{
  "layer_scale_init": 0.1,
  "beta2": 0.95,
  "final_lr_fraction": 0.1,
  "weight_decay": 0.2
}
Rows from block 5, named by matrix and row number. Each number is 50 + 12 x the weight over its row's rms, rounded and kept within 0 to 99. All counts start at 0. After the name is the row's rms in percent of the matrix's.
# k: attention key (model.blocks.5.attn.k.weight, 64x128), inputs 0-127
k.0 086:54 49 53 65 37 53 42 59 61 37 53 30 37 43 37 25 63 45 57 55 20 39 46 41 49 47 56 48 61 39 89 53 30 36 53 36 54 50 58 41 65 54 46 53 45 68 69 52 25 40 57 57 47 34 42 54 43 58 52 46 57 55 70 64 45 44 61 73 36 56 46 40 35 41 55 74 48 46 57 65 72 31 62 41 57 64 48 47 54 50 65 47 51 59 57 50 59 40 48 64 54 28 49 38 49 16 65 30 55 30 40 61 53 52 44 38 48 67 46 49 53 47 55 49 53 71 75 47
k.1 091:70 56 63 37 57 50 31 47 64 54 80 52 43 40 60 50 58 49 51 47 59 47 75 48 51 50 38 49 53 47 39 43 33 78 50 26 49 55 52 55 53 54 57 49 21 35 31 58 55 63 39 28 67 50 55 66 68 34 59 64 58 18 59 30 55 55 36 53 63 39 57 43 54 54 57 49 52 46 38 38 59 63 52 34 45 47 47 43 37 60 61 53 72 63 52 46 39 31 29 53 41 79 38 41 51 19 50 61 43 56 44 52 53 59 59 44 49 54 59 55 74 53 38 69 50 58 36 49
k.2 091:60 45 47 56 48 66 63 61 38 61 49 38 34 57 30 50 50 47 32 29 25 32 44 72 38 40 47 39 72 59 57 48 40 56 61 45 55 57 36 50 58 69 46 65 49 50 66 34 67 57 40 60 54 51 30 57 51 76 35 54 61 24 59 21 65 38 36 40 54 38 54 33 70 48 55 59 47 34 62 51 32 63 61 57 55 46 61 48 51 72 36 40 64 58 47 62 64 56 52 74 78 44 62 43 54 32 38 55 55 48 45 32 65 37 42 42 51 50 58 54 58 44 53 56 60 31 59 54
k.3 106:45 55 42 46 26 49 48 34 46 61 70 42 41 31 46 66 57 51 44 56 37 37 47 58 33 33 59 70 61 59 63 56 66 56 39 48 49 60 42 60 36 38 50 49 40 48 43 32 54 48 62 65 53 56 59 56 66 60 56 47 25 60 45 58 50 63 77 49 46 44 54 48 46 56 43 50 58 39 45 70 25 24 60 58 40 55 63 36 57 48 41 77 41 32 45 61 44 54 57 13 57 34 33 48 59 24 74 48 69 51 60 43 56 64 35 45 51 34 65 54 63 30 44 63 40 51 59 45
k.4 117:39 35 49 58 42 48 77 64 46 45 32 38 48 54 25 50 46 48 48 40 35 65 69 51 35 48 58 49 43 39 48 56 66 39 44 52 51 49 35 59 54 56 64 61 67 78 71 45 34 36 55 64 33 51 42 33 14 65 59 34 59 63 55 62 48 50 56 48 49 65 51 60 45 55 57 53 43 49 56 61 55 55 43 58 50 63 33 50 48 43 49 48 40 54 44 64 78 53 72 69 50 22 54 43 36 72 63 46 62 22 54 54 50 39 39 36 47 53 22 53 45 38 59 36 68 48 61 58
k.5 108:45 35 57 61 67 70 72 70 33 45 35 44 60 67 45 43 37 51 42 41 49 52 42 47 46 48 55 38 57 38 44 34 41 56 66 50 50 60 37 43 48 65 46 54 68 54 71 57 69 52 34 44 58 45 45 37 54 67 42 48 70 30 42 34 71 52 25 38 53 40 46 47 61 52 52 43 34 36 45 41 44 75 56 59 65 47 52 49 53 56 31 36 61 65 42 62 59 38 48 83 69 52 85 56 48 61 29 53 51 42 36 35 54 21 62 42 51 63 56 48 43 46 48 60 62 33 52 49
k.6 118:45 50 63 44 72 40 52 53 59 48 61 39 65 51 68 65 26 60 53 66 69 56 53 33 48 73 44 49 48 36 41 30 42 71 41 36 48 62 27 56 40 22 65 52 54 47 48 53 64 54 45 30 62 57 64 37 81 49 65 57 50 61 34 56 78 59 57 45 43 39 62 49 36 56 43 38 46 48 25 39 34 61 60 42 48 49 45 48 34 39 62 53 54 41 43 54 38 41 54 49 44 68 79 54 35 53 41 56 42 58 45 41 43 48 68 53 57 74 51 49 46 35 23 59 36 41 49 50
k.7 108:35 36 80 56 57 46 56 59 46 52 43 53 67 39 39 49 26 55 45 66 59 60 57 52 39 59 52 37 37 42 55 46 53 40 51 58 40 57 31 56 56 51 51 64 64 70 51 92 27 58 55 51 44 56 64 18 39 45 61 46 61 70 57 40 37 49 49 37 30 58 49 57 50 45 60 52 43 51 75 35 44 47 31 50 46 56 38 51 44 47 61 41 40 37 66 34 63 50 65 79 78 43 70 41 45 82 53 51 41 50 41 51 38 55 66 34 53 54 48 51 49 49 46 37 43 47 47 59
k.8 100:63 59 42 47 48 71 41 48 51 29 41 55 34 59 57 27 85 43 53 42 53 59 63 48 60 39 50 41 32 55 39 52 52 53 78 47 54 44 61 34 48 68 39 43 37 44 41 54 52 59 37 44 63 43 38 46 39 41 45 45 58 14 52 31 34 36 37 67 52 58 37 72 51 50 50 53 43 61 53 48 78 51 47 48 67 38 65 55 63 58 55 58 48 81 56 37 33 50 28 43 38 63 37 56 57 49 41 48 52 45 43 73 51 49 57 36 65 40 55 63 42 60 74 62 59 60 38 58
k.9 109:40 34 66 56 48 40 73 71 43 56 56 33 57 43 34 46 28 49 40 53 42 53 56 51 33 63 48 51 45 29 61 43 52 32 38 48 46 53 20 58 63 51 53 71 67 76 73 68 44 55 66 53 48 55 44 38 44 74 46 49 51 76 39 53 57 55 62 42 40 45 47 47 41 51 52 50 54 55 53 51 39 59 49 44 40 60 35 46 38 40 60 35 36 43 53 63 79 51 69 81 68 24 79 40 37 53 57 39 49 43 48 52 50 36 44 41 57 69 44 51 60 38 42 34 49 45 56 59
k.10 095:73 45 57 53 35 55 61 69 30 48 52 27 41 35 29 44 53 59 27 14 35 54 42 61 51 38 44 49 56 51 58 43 55 32 58 42 52 59 50 60 60 69 56 58 56 56 77 43 60 66 48 57 57 45 18 72 54 68 44 61 57 44 55 39 42 35 46 51 46 24 62 48 57 44 60 37 63 70 50 58 55 50 47 33 50 55 40 23 53 62 57 44 72 55 40 57 75 42 68 60 44 38 39 40 46 31 47 37 60 51 58 60 67 46 56 39 71 58 63 63 49 44 53 44 53 50 58 56
k.11 097:22 35 33 47 57 60 76 37 38 47 24 74 65 67 58 49 44 43 49 58 63 64 56 49 67 51 52 43 50 51 41 53 74 53 56 69 51 53 37 45 21 50 49 40 69 50 42 52 55 39 46 46 30 50 59 20 37 55 56 28 46 45 41 52 49 59 36 47 54 57 43 65 40 51 45 52 35 41 59 47 53 54 36 69 55 42 39 62 73 34 32 58 25 41 53 67 50 62 54 55 46 40 64 59 52 95 51 62 59 43 51 46 50 34 40 47 48 54 40 51 37 54 52 50 63 46 45 41
k.12 067:42 47 65 53 37 47 40 41 38 68 72 44 50 43 47 64 45 67 33 71 51 50 56 69 34 50 56 49 48 47 60 55 52 56 54 54 51 62 02 62 40 47 41 70 32 61 51 65 65 61 49 60 61 71 58 40 70 61 54 46 46 57 43 31 60 58 54 37 46 47 57 47 46 48 38 48 47 39 63 58 20 35 57 56 36 44 52 53 47 56 39 52 33 47 59 60 53 54 42 47 92 52 65 59 56 32 66 53 47 53 53 43 47 47 43 25 62 40 64 64 66 30 54 54 48 33 48 70
k.13 098:69 54 43 58 50 57 28 50 69 48 55 31 38 55 47 38 68 53 53 49 31 28 28 47 46 61 51 50 71 50 84 52 11 34 52 32 56 41 68 31 73 56 54 42 39 51 67 32 42 49 46 45 61 42 25 61 39 41 48 55 59 60 53 53 67 37 60 71 45 54 46 39 53 53 57 71 53 46 39 63 63 52 65 35 55 55 47 50 33 56 68 52 49 61 43 39 49 47 39 63 49 40 50 38 52 19 52 39 49 46 44 63 46 56 42 55 31 64 49 45 47 62 46 47 53 73 66 50
k.14 083:41 43 45 52 43 64 66 55 27 61 40 63 42 59 42 64 53 46 30 24 41 51 35 70 40 36 54 56 52 59 41 51 67 40 62 64 56 53 57 53 49 76 34 56 58 53 54 52 64 56 42 63 51 56 34 61 41 46 38 51 59 15 41 39 45 47 35 30 57 36 49 54 75 45 51 35 58 48 65 55 33 52 42 66 44 38 67 46 53 69 26 44 63 59 55 71 67 54 52 53 85 40 40 62 52 76 45 58 65 54 53 44 61 43 54 43 50 33 61 61 42 50 68 44 51 30 47 57
k.15 075:58 55 59 44 57 39 42 44 55 44 27 67 69 58 55 54 51 43 44 43 73 69 35 50 59 54 53 53 33 62 21 51 63 39 51 77 55 38 83 55 61 52 50 47 68 42 30 58 47 46 48 36 49 58 48 59 35 24 47 49 41 48 38 61 41 35 38 36 44 46 59 62 66 49 44 38 64 81 42 33 49 51 36 53 40 60 48 47 51 47 53 41 59 46 55 38 32 45 61 36 38 59 24 54 50 76 41 61 49 63 52 48 44 64 73 68 58 38 56 54 24 59 57 36 46 60 37 59
k.16 100:46 42 75 43 45 30 64 63 38 52 52 42 74 45 55 57 33 58 48 61 66 60 44 45 47 63 51 62 33 40 59 42 66 25 47 60 39 52 27 58 61 48 54 61 67 60 58 64 44 62 72 45 60 56 46 51 51 65 48 55 36 90 45 61 46 43 59 47 31 48 53 55 46 44 43 32 60 70 59 49 52 36 33 46 38 56 22 37 42 45 69 37 50 34 53 46 71 57 76 59 59 40 72 47 41 70 50 46 44 58 57 66 47 48 56 49 74 57 50 47 44 43 42 27 31 45 53 53
k.17 116:33 48 50 55 41 56 59 58 33 61 31 73 68 48 54 64 37 54 46 48 51 58 42 50 44 43 64 55 47 58 57 45 63 33 55 85 46 60 52 50 50 54 36 54 71 58 48 63 44 42 56 60 33 58 52 38 49 45 45 43 38 65 45 63 21 49 47 32 32 56 49 53 60 46 50 36 57 50 73 52 24 14 36 69 45 60 61 46 71 40 32 49 39 34 60 56 58 59 73 42 72 32 36 50 58 74 64 50 66 50 50 39 46 59 55 39 44 27 50 51 39 48 56 35 45 40 53 62
k.18 090:73 56 68 41 46 35 28 52 58 59 76 35 46 48 56 59 60 56 43 42 50 42 36 55 46 52 49 68 57 55 56 47 35 52 44 40 56 52 60 60 68 38 40 52 27 36 42 42 65 71 51 46 74 52 52 83 77 48 44 72 39 46 44 47 59 54 61 43 54 28 57 43 65 54 47 37 59 55 39 45 38 40 53 35 38 45 68 32 35 60 53 49 68 51 47 42 40 33 46 27 56 66 36 48 54 08 42 53 46 64 50 53 48 70 62 55 44 42 67 51 55 54 40 53 29 46 43 55
k.19 085:58 52 34 51 40 31 37 43 61 63 46 52 47 51 40 54 49 42 49 38 43 36 19 71 40 45 52 59 65 69 54 68 48 28 32 67 56 37 72 51 69 58 52 44 59 39 51 34 43 33 69 75 44 51 37 76 46 39 44 47 47 59 42 59 50 50 57 36 59 45 60 32 61 55 52 48 75 47 55 64 45 44 54 55 37 62 48 51 46 45 37 43 62 30 40 54 52 66 56 39 51 26 20 53 64 42 64 51 43 47 60 33 54 61 24 71 25 31 51 44 49 58 57 34 53 56 57 40
k.20 100:59 51 37 59 34 48 40 56 55 36 27 62 50 54 45 23 66 45 62 47 40 61 38 44 60 44 48 47 43 53 54 65 46 12 56 57 45 42 86 43 66 62 51 49 59 54 52 56 30 41 55 53 36 40 30 59 20 46 53 38 50 63 54 65 23 38 48 68 36 64 43 62 41 39 60 51 64 69 54 61 81 35 34 44 52 62 41 42 54 37 55 52 48 60 52 53 53 54 58 48 35 41 30 46 58 58 60 36 50 41 55 72 46 57 47 55 46 51 43 58 33 67 69 34 47 67 54 50
k.21 091:37 53 15 57 36 66 48 38 57 47 48 56 34 42 48 54 57 42 50 40 36 44 48 39 49 36 55 65 82 73 63 52 62 60 50 56 55 49 63 49 25 48 60 36 48 40 46 16 58 33 48 70 39 44 56 53 40 51 56 39 39 55 49 65 52 57 58 57 64 53 53 53 52 62 45 65 59 36 40 67 42 46 68 65 52 56 60 50 73 46 38 67 36 34 38 62 29 66 47 32 37 28 15 61 64 40 63 51 60 45 65 44 60 51 36 50 43 35 47 47 52 40 52 55 60 61 60 37
k.22 121:40 36 57 33 52 31 75 53 35 62 59 40 56 45 39 63 30 55 32 41 75 55 63 66 49 55 44 68 40 42 39 59 79 59 37 57 36 54 20 61 37 52 59 63 69 59 56 38 67 50 68 56 59 60 44 49 57 64 46 55 35 58 47 46 50 49 49 41 65 42 52 54 39 53 49 41 50 68 42 41 38 69 39 52 31 50 23 52 43 52 58 41 45 41 46 71 64 66 72 41 42 44 67 46 43 71 44 58 45 53 68 50 50 39 29 62 70 53 45 47 60 34 44 43 51 24 41 52
k.23 112:45 54 33 47 45 47 47 51 55 42 18 69 54 57 55 32 63 45 52 32 62 67 58 48 65 47 43 37 36 54 30 58 72 33 64 61 37 41 76 45 44 57 61 34 66 46 39 47 44 36 44 56 35 48 38 55 32 38 55 39 48 49 54 61 25 44 35 72 47 63 47 76 40 48 55 43 54 71 48 44 77 41 31 56 57 55 39 50 57 40 47 50 43 56 60 59 39 59 55 33 15 54 35 60 55 86 48 49 43 43 59 58 44 49 48 62 55 52 34 51 33 56 62 45 57 56 46 42
k.24 107:44 58 68 25 46 39 61 36 40 65 74 37 43 40 46 64 54 67 47 57 71 45 73 70 44 58 51 73 23 46 51 67 73 55 42 55 51 48 12 62 37 44 38 60 34 54 43 51 46 53 67 55 70 51 59 42 53 50 46 47 20 65 62 45 44 58 58 44 60 55 46 63 42 51 31 48 38 51 63 40 50 55 43 51 25 41 45 56 45 62 61 46 32 56 46 43 55 66 49 34 59 53 65 57 44 52 47 62 42 67 66 59 31 60 36 53 52 40 40 41 60 47 68 35 40 42 38 67
k.25 107:31 40 25 61 64 59 61 51 59 37 14 75 58 69 63 32 54 35 56 53 62 59 51 38 70 52 48 32 51 47 37 47 59 52 57 66 47 47 64 35 40 52 55 36 66 46 41 50 56 31 33 45 34 47 53 29 33 45 51 31 63 46 45 61 56 45 26 66 51 64 34 69 49 48 49 46 40 58 45 47 67 53 46 59 61 46 49 68 61 35 41 50 39 56 49 63 41 58 45 58 25 58 56 55 52 93 39 45 48 41 48 53 51 31 48 65 40 57 35 51 37 53 54 50 66 49 46 38
k.26 093:30 34 40 43 71 44 79 41 37 51 58 41 47 48 44 62 34 47 47 56 51 53 75 51 50 49 45 45 62 43 35 54 67 72 32 53 52 58 20 56 27 43 64 56 60 56 47 56 63 41 51 58 34 43 74 35 51 74 52 44 55 43 45 46 66 65 49 39 66 49 58 41 39 57 49 54 35 38 45 47 28 74 66 66 51 40 30 55 52 49 27 54 38 43 37 73 65 61 53 72 46 38 60 47 49 61 45 60 57 40 56 20 54 33 40 48 59 57 43 44 61 38 37 57 66 34 52 41
k.27 074:46 51 45 59 34 41 66 60 37 66 58 30 36 53 27 58 59 38 38 41 22 22 50 59 12 45 60 57 55 64 58 53 52 49 43 51 55 61 42 43 69 66 39 62 37 64 66 38 55 49 66 62 62 58 27 52 46 69 42 56 47 57 67 36 42 44 61 44 50 42 31 35 57 57 49 46 50 43 55 66 44 46 69 53 42 58 66 46 40 71 45 53 49 53 51 67 66 65 58 32 69 27 39 41 55 31 50 50 58 39 59 56 54 44 23 44 52 38 52 64 76 43 56 55 56 52 59 57
k.28 101:57 57 45 42 23 52 31 30 50 53 66 49 34 26 45 54 69 52 45 36 40 45 53 55 47 31 48 61 54 64 65 67 57 52 49 35 51 58 55 58 39 53 50 42 40 44 42 38 50 50 53 72 45 53 46 62 45 52 58 41 24 53 56 54 24 49 73 59 47 55 62 62 41 52 55 58 71 55 57 69 49 19 47 49 49 55 58 35 56 42 57 74 37 43 53 49 39 53 50 24 45 35 15 37 61 21 76 46 60 52 60 55 48 72 34 38 53 34 57 49 55 37 61 52 52 69 54 55
k.29 083:47 42 43 54 57 33 78 57 44 56 53 30 45 35 47 51 37 53 39 38 49 32 49 38 35 60 42 61 60 51 54 51 59 52 33 41 37 40 52 63 63 54 77 59 65 60 66 28 67 48 73 49 54 43 35 69 53 68 47 49 43 66 50 56 66 41 58 51 52 27 57 34 44 57 49 41 68 67 22 57 43 71 63 42 42 68 36 38 33 47 73 45 53 46 39 73 55 53 73 50 27 38 46 41 46 42 51 60 58 36 66 49 55 40 42 59 68 63 50 41 66 46 34 44 56 51 67 41
k.30 110:31 47 43 47 32 65 68 57 24 63 42 64 51 44 41 58 49 48 37 36 42 54 57 60 42 34 60 52 44 58 53 47 77 45 60 77 54 59 36 45 42 61 30 55 60 55 53 55 54 46 55 64 38 55 53 38 41 54 40 37 40 39 58 44 27 52 40 33 44 56 42 63 68 49 54 44 47 45 84 53 26 25 40 73 53 51 65 49 71 55 22 51 44 51 65 66 58 64 55 40 72 36 36 56 63 73 53 48 61 57 50 39 47 51 42 43 46 24 49 60 47 42 70 52 51 32 40 58
k.31 099:40 54 55 50 59 54 42 56 50 31 23 64 77 70 75 46 34 60 56 68 60 68 37 37 68 60 49 34 37 43 41 27 41 39 66 70 51 55 60 38 50 42 39 38 64 40 50 72 46 53 42 27 46 58 57 41 59 37 45 53 67 48 30 57 59 53 40 46 28 53 43 52 57 37 52 40 43 50 50 29 53 38 39 54 62 46 55 54 53 42 41 47 63 48 48 38 42 37 51 65 51 59 65 69 50 78 30 41 49 54 36 53 40 46 90 48 55 58 59 48 28 55 44 49 31 52 40 42
k.32 087:44 51 65 62 61 50 67 67 46 45 32 49 77 64 45 49 27 51 63 71 50 55 50 45 37 70 58 34 33 39 50 39 47 31 48 58 48 54 42 44 70 40 46 56 71 65 61 78 39 52 49 43 40 49 57 23 46 50 61 61 68 75 47 55 57 46 54 40 29 56 32 41 51 46 58 53 41 47 61 51 44 39 44 45 51 50 57 61 44 41 58 33 57 42 61 39 70 33 63 74 62 38 85 54 33 70 48 38 51 46 29 56 38 48 73 43 49 59 37 47 37 54 38 42 40 43 48 59
k.33 080:42 55 57 44 67 51 41 37 56 50 56 59 59 53 67 64 39 59 57 69 83 67 66 38 57 62 39 50 46 51 28 49 58 84 58 47 60 47 31 55 15 31 54 44 47 45 25 48 63 46 33 32 48 61 80 38 67 35 59 56 50 51 45 40 58 60 31 40 53 63 60 53 51 51 43 57 29 39 49 28 44 57 53 64 55 42 51 62 58 52 47 47 45 44 49 33 31 49 31 46 45 76 63 63 41 56 40 56 36 62 41 43 44 47 65 55 55 54 40 39 48 44 39 66 55 42 30 44
k.34 111:43 44 54 59 60 43 41 56 56 58 59 54 64 47 39 31 35 43 59 74 46 45 55 58 47 61 47 34 45 34 66 63 38 29 46 47 35 47 36 35 60 51 46 70 51 66 56 71 23 61 67 44 32 45 53 32 46 60 48 45 57 75 71 45 44 47 55 47 44 65 40 41 46 44 63 77 45 44 74 51 53 51 45 42 41 57 28 64 49 44 53 30 41 42 65 35 77 55 49 87 68 41 76 42 56 47 49 37 31 48 44 50 40 53 48 50 38 62 43 45 68 63 50 30 49 53 52 47
k.35 102:45 44 67 48 63 49 62 70 44 38 29 43 63 72 49 29 42 56 48 59 62 69 63 42 58 56 41 37 18 26 36 36 55 39 66 52 42 60 39 47 49 57 40 63 54 59 57 65 39 66 44 34 56 46 47 29 42 56 47 50 59 46 48 45 49 49 37 56 42 56 37 70 47 39 47 35 28 64 56 31 66 59 29 40 57 42 47 57 53 50 63 41 43 73 60 46 52 46 56 69 56 63 77 52 43 77 33 45 34 55 44 68 38 32 67 47 68 65 49 60 40 54 64 43 43 37 39 54
k.36 094:54 63 35 53 45 41 22 40 69 44 39 71 66 56 65 48 58 48 65 49 55 49 23 34 67 52 43 49 61 70 59 52 43 36 61 64 46 42 96 33 55 47 55 26 58 29 46 40 50 45 49 42 36 52 40 64 45 21 46 48 48 54 50 72 48 45 45 65 48 57 51 50 51 50 47 50 60 57 44 47 62 39 38 52 62 57 59 57 56 46 45 48 56 41 48 38 27 51 46 31 27 66 38 55 63 52 47 34 42 60 53 53 50 67 56 78 36 48 48 45 32 65 49 47 37 74 47 36
k.37 102:63 47 63 54 42 33 61 55 49 60 64 23 41 40 27 50 38 46 42 51 28 39 44 56 27 63 59 63 60 46 70 57 40 45 28 40 58 45 41 60 62 53 63 66 48 68 75 54 38 45 71 63 49 45 35 57 41 74 42 51 61 73 49 44 67 52 65 48 46 42 57 24 51 46 53 54 55 41 42 59 52 64 63 42 46 62 34 39 30 52 61 43 57 48 46 59 84 48 58 72 61 22 59 35 32 32 62 49 48 32 61 46 53 43 36 44 49 53 42 45 59 45 45 42 53 51 68 52
k.38 097:42 43 31 60 45 45 39 38 65 52 47 55 47 38 46 49 49 38 64 59 27 60 57 32 51 49 55 44 64 59 59 60 41 45 43 36 42 42 73 50 50 39 77 45 50 50 37 38 25 25 51 63 22 55 54 44 35 50 66 31 52 62 54 78 44 57 61 60 46 72 57 48 35 57 52 75 52 43 47 57 66 44 58 60 52 59 30 55 52 33 52 66 37 39 48 48 48 53 58 54 30 28 22 39 55 46 73 52 56 31 49 46 55 61 38 52 38 54 42 42 50 51 49 48 64 82 65 37
k.39 074:47 50 59 62 60 55 42 42 47 32 42 54 61 73 58 31 49 55 68 86 57 51 34 57 58 71 49 37 40 43 62 52 29 40 69 57 59 42 39 34 56 43 41 44 42 47 44 61 33 51 45 35 53 53 63 29 42 42 38 56 66 60 55 51 70 50 47 51 39 70 38 42 57 51 42 70 28 33 61 50 60 51 56 52 64 47 61 71 53 57 49 33 42 55 58 31 47 42 37 73 72 51 93 52 45 53 38 47 31 52 30 47 36 46 49 60 32 62 41 47 39 54 49 49 38 49 42 46
k.40 112:53 47 43 41 73 45 47 53 68 32 39 47 54 56 60 31 56 41 57 46 68 62 66 32 68 55 31 35 45 36 33 47 51 64 55 37 43 44 61 43 45 41 71 44 45 47 44 37 54 41 37 38 50 49 45 53 46 50 58 52 58 45 51 51 63 50 38 79 58 53 56 66 30 57 51 53 45 68 22 38 82 72 50 36 62 45 30 56 40 41 69 49 51 66 52 59 34 45 43 55 06 71 53 44 46 58 42 56 37 40 48 63 45 33 51 65 55 74 32 50 45 48 45 59 58 61 45 42
k.41 093:64 37 55 35 48 34 63 53 50 53 57 36 55 26 40 55 41 51 27 25 67 59 59 54 49 54 37 66 50 47 42 57 64 43 35 44 35 47 35 65 48 50 75 58 59 53 54 35 64 55 66 61 61 56 41 68 61 58 46 56 35 51 32 53 41 45 49 52 62 27 67 53 36 50 54 36 67 73 35 41 49 68 44 41 26 59 18 30 37 45 70 46 52 44 34 68 56 67 67 42 27 43 39 44 50 65 51 52 48 51 67 53 60 44 36 64 70 57 54 50 55 34 48 35 57 48 50 47
k.42 093:44 51 45 43 80 66 60 46 52 35 37 53 45 66 57 44 46 42 48 51 75 57 73 50 71 53 38 44 39 46 18 43 49 77 57 47 52 49 34 41 30 51 53 54 42 42 39 46 62 54 37 40 63 51 59 32 52 46 48 50 59 31 45 34 60 48 33 58 57 48 45 67 39 49 43 52 24 43 35 29 52 76 52 46 62 34 55 68 51 49 45 53 49 71 51 56 35 53 38 49 40 75 79 64 47 77 26 61 46 46 51 53 47 32 50 57 66 70 42 50 48 49 54 54 65 35 41 46
k.43 105:56 35 49 63 64 49 64 73 47 50 45 31 64 61 44 39 30 57 52 55 42 43 41 44 42 66 45 47 68 37 65 37 32 58 45 39 57 59 46 52 58 43 61 60 69 57 79 42 66 51 41 37 52 46 42 48 55 73 51 52 68 57 47 51 81 46 48 44 40 42 47 28 52 54 57 58 45 36 43 54 46 81 63 43 65 56 50 54 37 54 43 33 62 55 41 66 56 38 60 85 59 42 82 51 37 40 32 41 48 37 35 41 58 30 53 54 51 77 48 42 58 45 31 57 50 40 61 43
k.44 113:64 57 52 65 54 61 27 50 63 42 34 62 43 69 59 24 67 51 71 58 37 48 38 46 58 55 55 34 55 48 68 49 16 37 66 50 53 42 86 29 67 57 40 42 33 42 51 60 29 47 35 39 47 36 44 47 38 28 38 51 70 43 56 52 55 46 43 61 36 63 36 46 59 41 55 57 45 37 57 53 68 43 51 48 70 50 69 62 53 50 49 44 60 63 61 25 45 40 28 66 54 63 49 51 50 35 40 32 39 51 37 57 48 53 66 55 38 50 48 50 41 68 54 52 45 70 49 50
k.45 110:57 54 69 47 52 61 60 62 37 51 69 35 48 49 46 64 43 63 44 49 44 37 38 63 38 48 56 60 60 45 62 32 39 59 55 43 61 63 28 47 56 58 38 64 41 52 69 63 69 76 53 47 72 50 47 45 76 58 40 65 51 46 48 30 67 55 42 26 45 26 47 28 64 47 47 45 45 38 59 51 28 58 59 44 49 44 65 41 46 70 45 42 62 50 46 43 65 44 43 60 90 48 83 46 48 38 41 51 55 57 44 39 55 47 68 39 51 56 72 45 60 48 40 60 44 31 48 65
k.46 104:49 66 53 35 36 50 42 30 52 66 74 50 35 35 50 77 54 55 52 50 46 36 42 62 38 47 65 70 66 67 62 58 47 63 36 48 65 48 44 58 48 42 42 51 29 44 42 47 55 55 62 58 65 50 61 65 72 49 45 61 22 52 48 44 53 62 63 32 64 41 60 34 59 58 40 52 57 36 49 58 23 36 69 56 33 46 70 46 48 60 45 55 52 31 44 44 49 55 43 19 70 42 36 52 57 21 50 54 58 68 54 37 58 71 41 53 42 34 69 46 62 46 41 60 41 45 51 54
k.47 102:31 59 42 41 69 44 43 28 65 48 48 66 51 53 69 60 44 50 71 71 71 52 62 32 58 63 49 47 43 60 34 49 50 72 37 57 49 49 48 47 30 30 53 43 42 39 26 49 49 36 49 39 46 61 82 28 59 25 65 39 40 57 44 63 51 68 61 58 55 64 43 62 33 54 34 57 42 42 35 40 51 49 54 65 45 47 63 70 50 41 52 66 25 47 56 37 18 60 34 31 35 63 54 61 52 66 55 66 38 52 52 42 38 62 47 63 45 51 38 43 48 44 51 55 48 56 48 50
k.48 079:66 56 56 42 22 39 37 45 62 53 74 36 30 25 39 50 69 45 53 37 28 48 64 52 46 36 58 59 51 48 58 79 56 56 47 29 41 52 50 63 51 55 58 47 29 60 45 34 34 56 63 68 47 41 41 66 40 62 49 54 31 61 59 56 30 45 67 52 59 47 60 58 38 52 54 64 71 62 54 66 64 31 60 40 44 59 40 32 42 55 64 61 40 49 56 42 55 55 49 31 46 44 24 36 51 23 74 45 49 51 59 65 53 68 27 47 48 40 49 47 62 44 53 46 48 61 53 61
k.49 087:35 54 52 52 66 57 33 43 67 61 52 76 68 53 77 60 38 52 69 79 69 44 45 35 59 65 47 42 54 58 47 43 34 55 49 59 61 44 43 43 44 36 47 46 47 39 32 59 46 47 54 29 44 56 75 32 68 32 42 52 41 54 51 56 63 61 35 37 40 68 50 39 59 43 41 58 42 25 47 34 42 43 48 57 47 56 63 68 58 43 47 49 36 30 49 32 28 51 31 51 67 68 63 54 59 54 48 53 40 68 42 39 43 56 75 67 28 56 52 34 41 64 44 46 39 59 43 44
k.50 119:58 40 50 67 57 61 52 73 48 27 22 51 52 73 44 23 52 47 50 40 43 53 41 42 63 51 50 33 44 38 46 39 37 39 75 50 50 47 67 38 61 66 43 48 61 53 73 57 53 54 30 39 48 46 25 46 36 53 47 53 83 31 43 46 58 39 28 61 39 49 38 56 58 39 57 48 48 51 49 45 73 63 46 45 75 50 47 52 54 55 47 38 64 75 55 53 61 33 48 82 48 57 64 49 49 64 33 39 49 38 43 57 55 24 67 44 54 68 45 53 35 54 55 53 58 53 50 49
k.51 117:68 67 53 44 35 53 30 39 44 69 71 63 45 33 43 60 55 47 44 41 46 34 30 70 42 40 56 64 61 75 61 69 45 38 45 54 51 45 57 52 63 63 35 43 42 37 47 49 48 62 65 63 54 47 44 78 63 43 34 68 30 41 56 46 36 43 56 35 60 33 58 28 68 47 53 53 74 51 62 52 39 43 48 47 38 47 60 44 46 63 51 48 60 39 45 38 52 61 41 36 70 47 27 48 67 29 49 50 44 73 59 38 59 69 41 54 51 26 75 49 61 67 54 43 42 54 49 52
k.52 133:41 49 31 62 23 41 53 55 43 47 32 53 55 48 34 60 52 47 46 30 34 44 31 57 37 40 64 61 61 57 53 57 65 24 39 68 46 54 77 49 67 53 54 40 64 54 59 38 55 33 59 76 32 49 35 67 46 50 53 43 51 58 37 69 37 43 65 50 45 51 51 41 53 53 55 40 68 58 48 72 48 22 49 59 47 55 52 46 52 42 37 65 60 38 43 67 61 55 71 33 31 18 18 54 55 51 68 39 57 39 59 45 57 50 38 55 40 42 46 59 35 44 49 54 52 48 66 42
k.53 103:52 59 42 49 25 33 28 38 60 60 65 48 46 28 46 55 52 52 56 63 34 44 40 52 44 48 52 60 59 52 73 66 48 32 43 46 46 50 55 57 57 45 57 45 45 59 45 46 31 44 66 65 41 46 52 57 51 54 51 46 24 82 54 64 36 58 77 59 43 59 61 42 36 46 52 67 65 51 61 66 45 23 42 45 44 62 44 39 46 35 67 57 40 28 53 33 47 54 58 38 49 35 25 38 50 19 82 44 51 48 61 57 48 72 40 52 46 37 52 52 53 55 51 46 41 75 63 56
k.54 105:36 46 57 41 45 35 49 55 42 61 45 71 76 39 64 72 24 53 51 50 69 47 40 44 57 58 42 47 45 50 46 49 54 27 38 70 41 53 55 55 57 35 46 47 71 49 41 60 59 49 61 49 34 66 60 53 66 45 43 54 35 69 40 63 35 54 41 34 47 50 57 47 46 43 54 39 62 66 53 38 24 32 24 59 40 64 38 38 56 34 48 41 49 19 51 63 54 57 78 37 58 48 38 48 64 82 58 48 53 59 55 25 51 57 59 63 46 49 66 47 47 56 46 32 30 40 46 40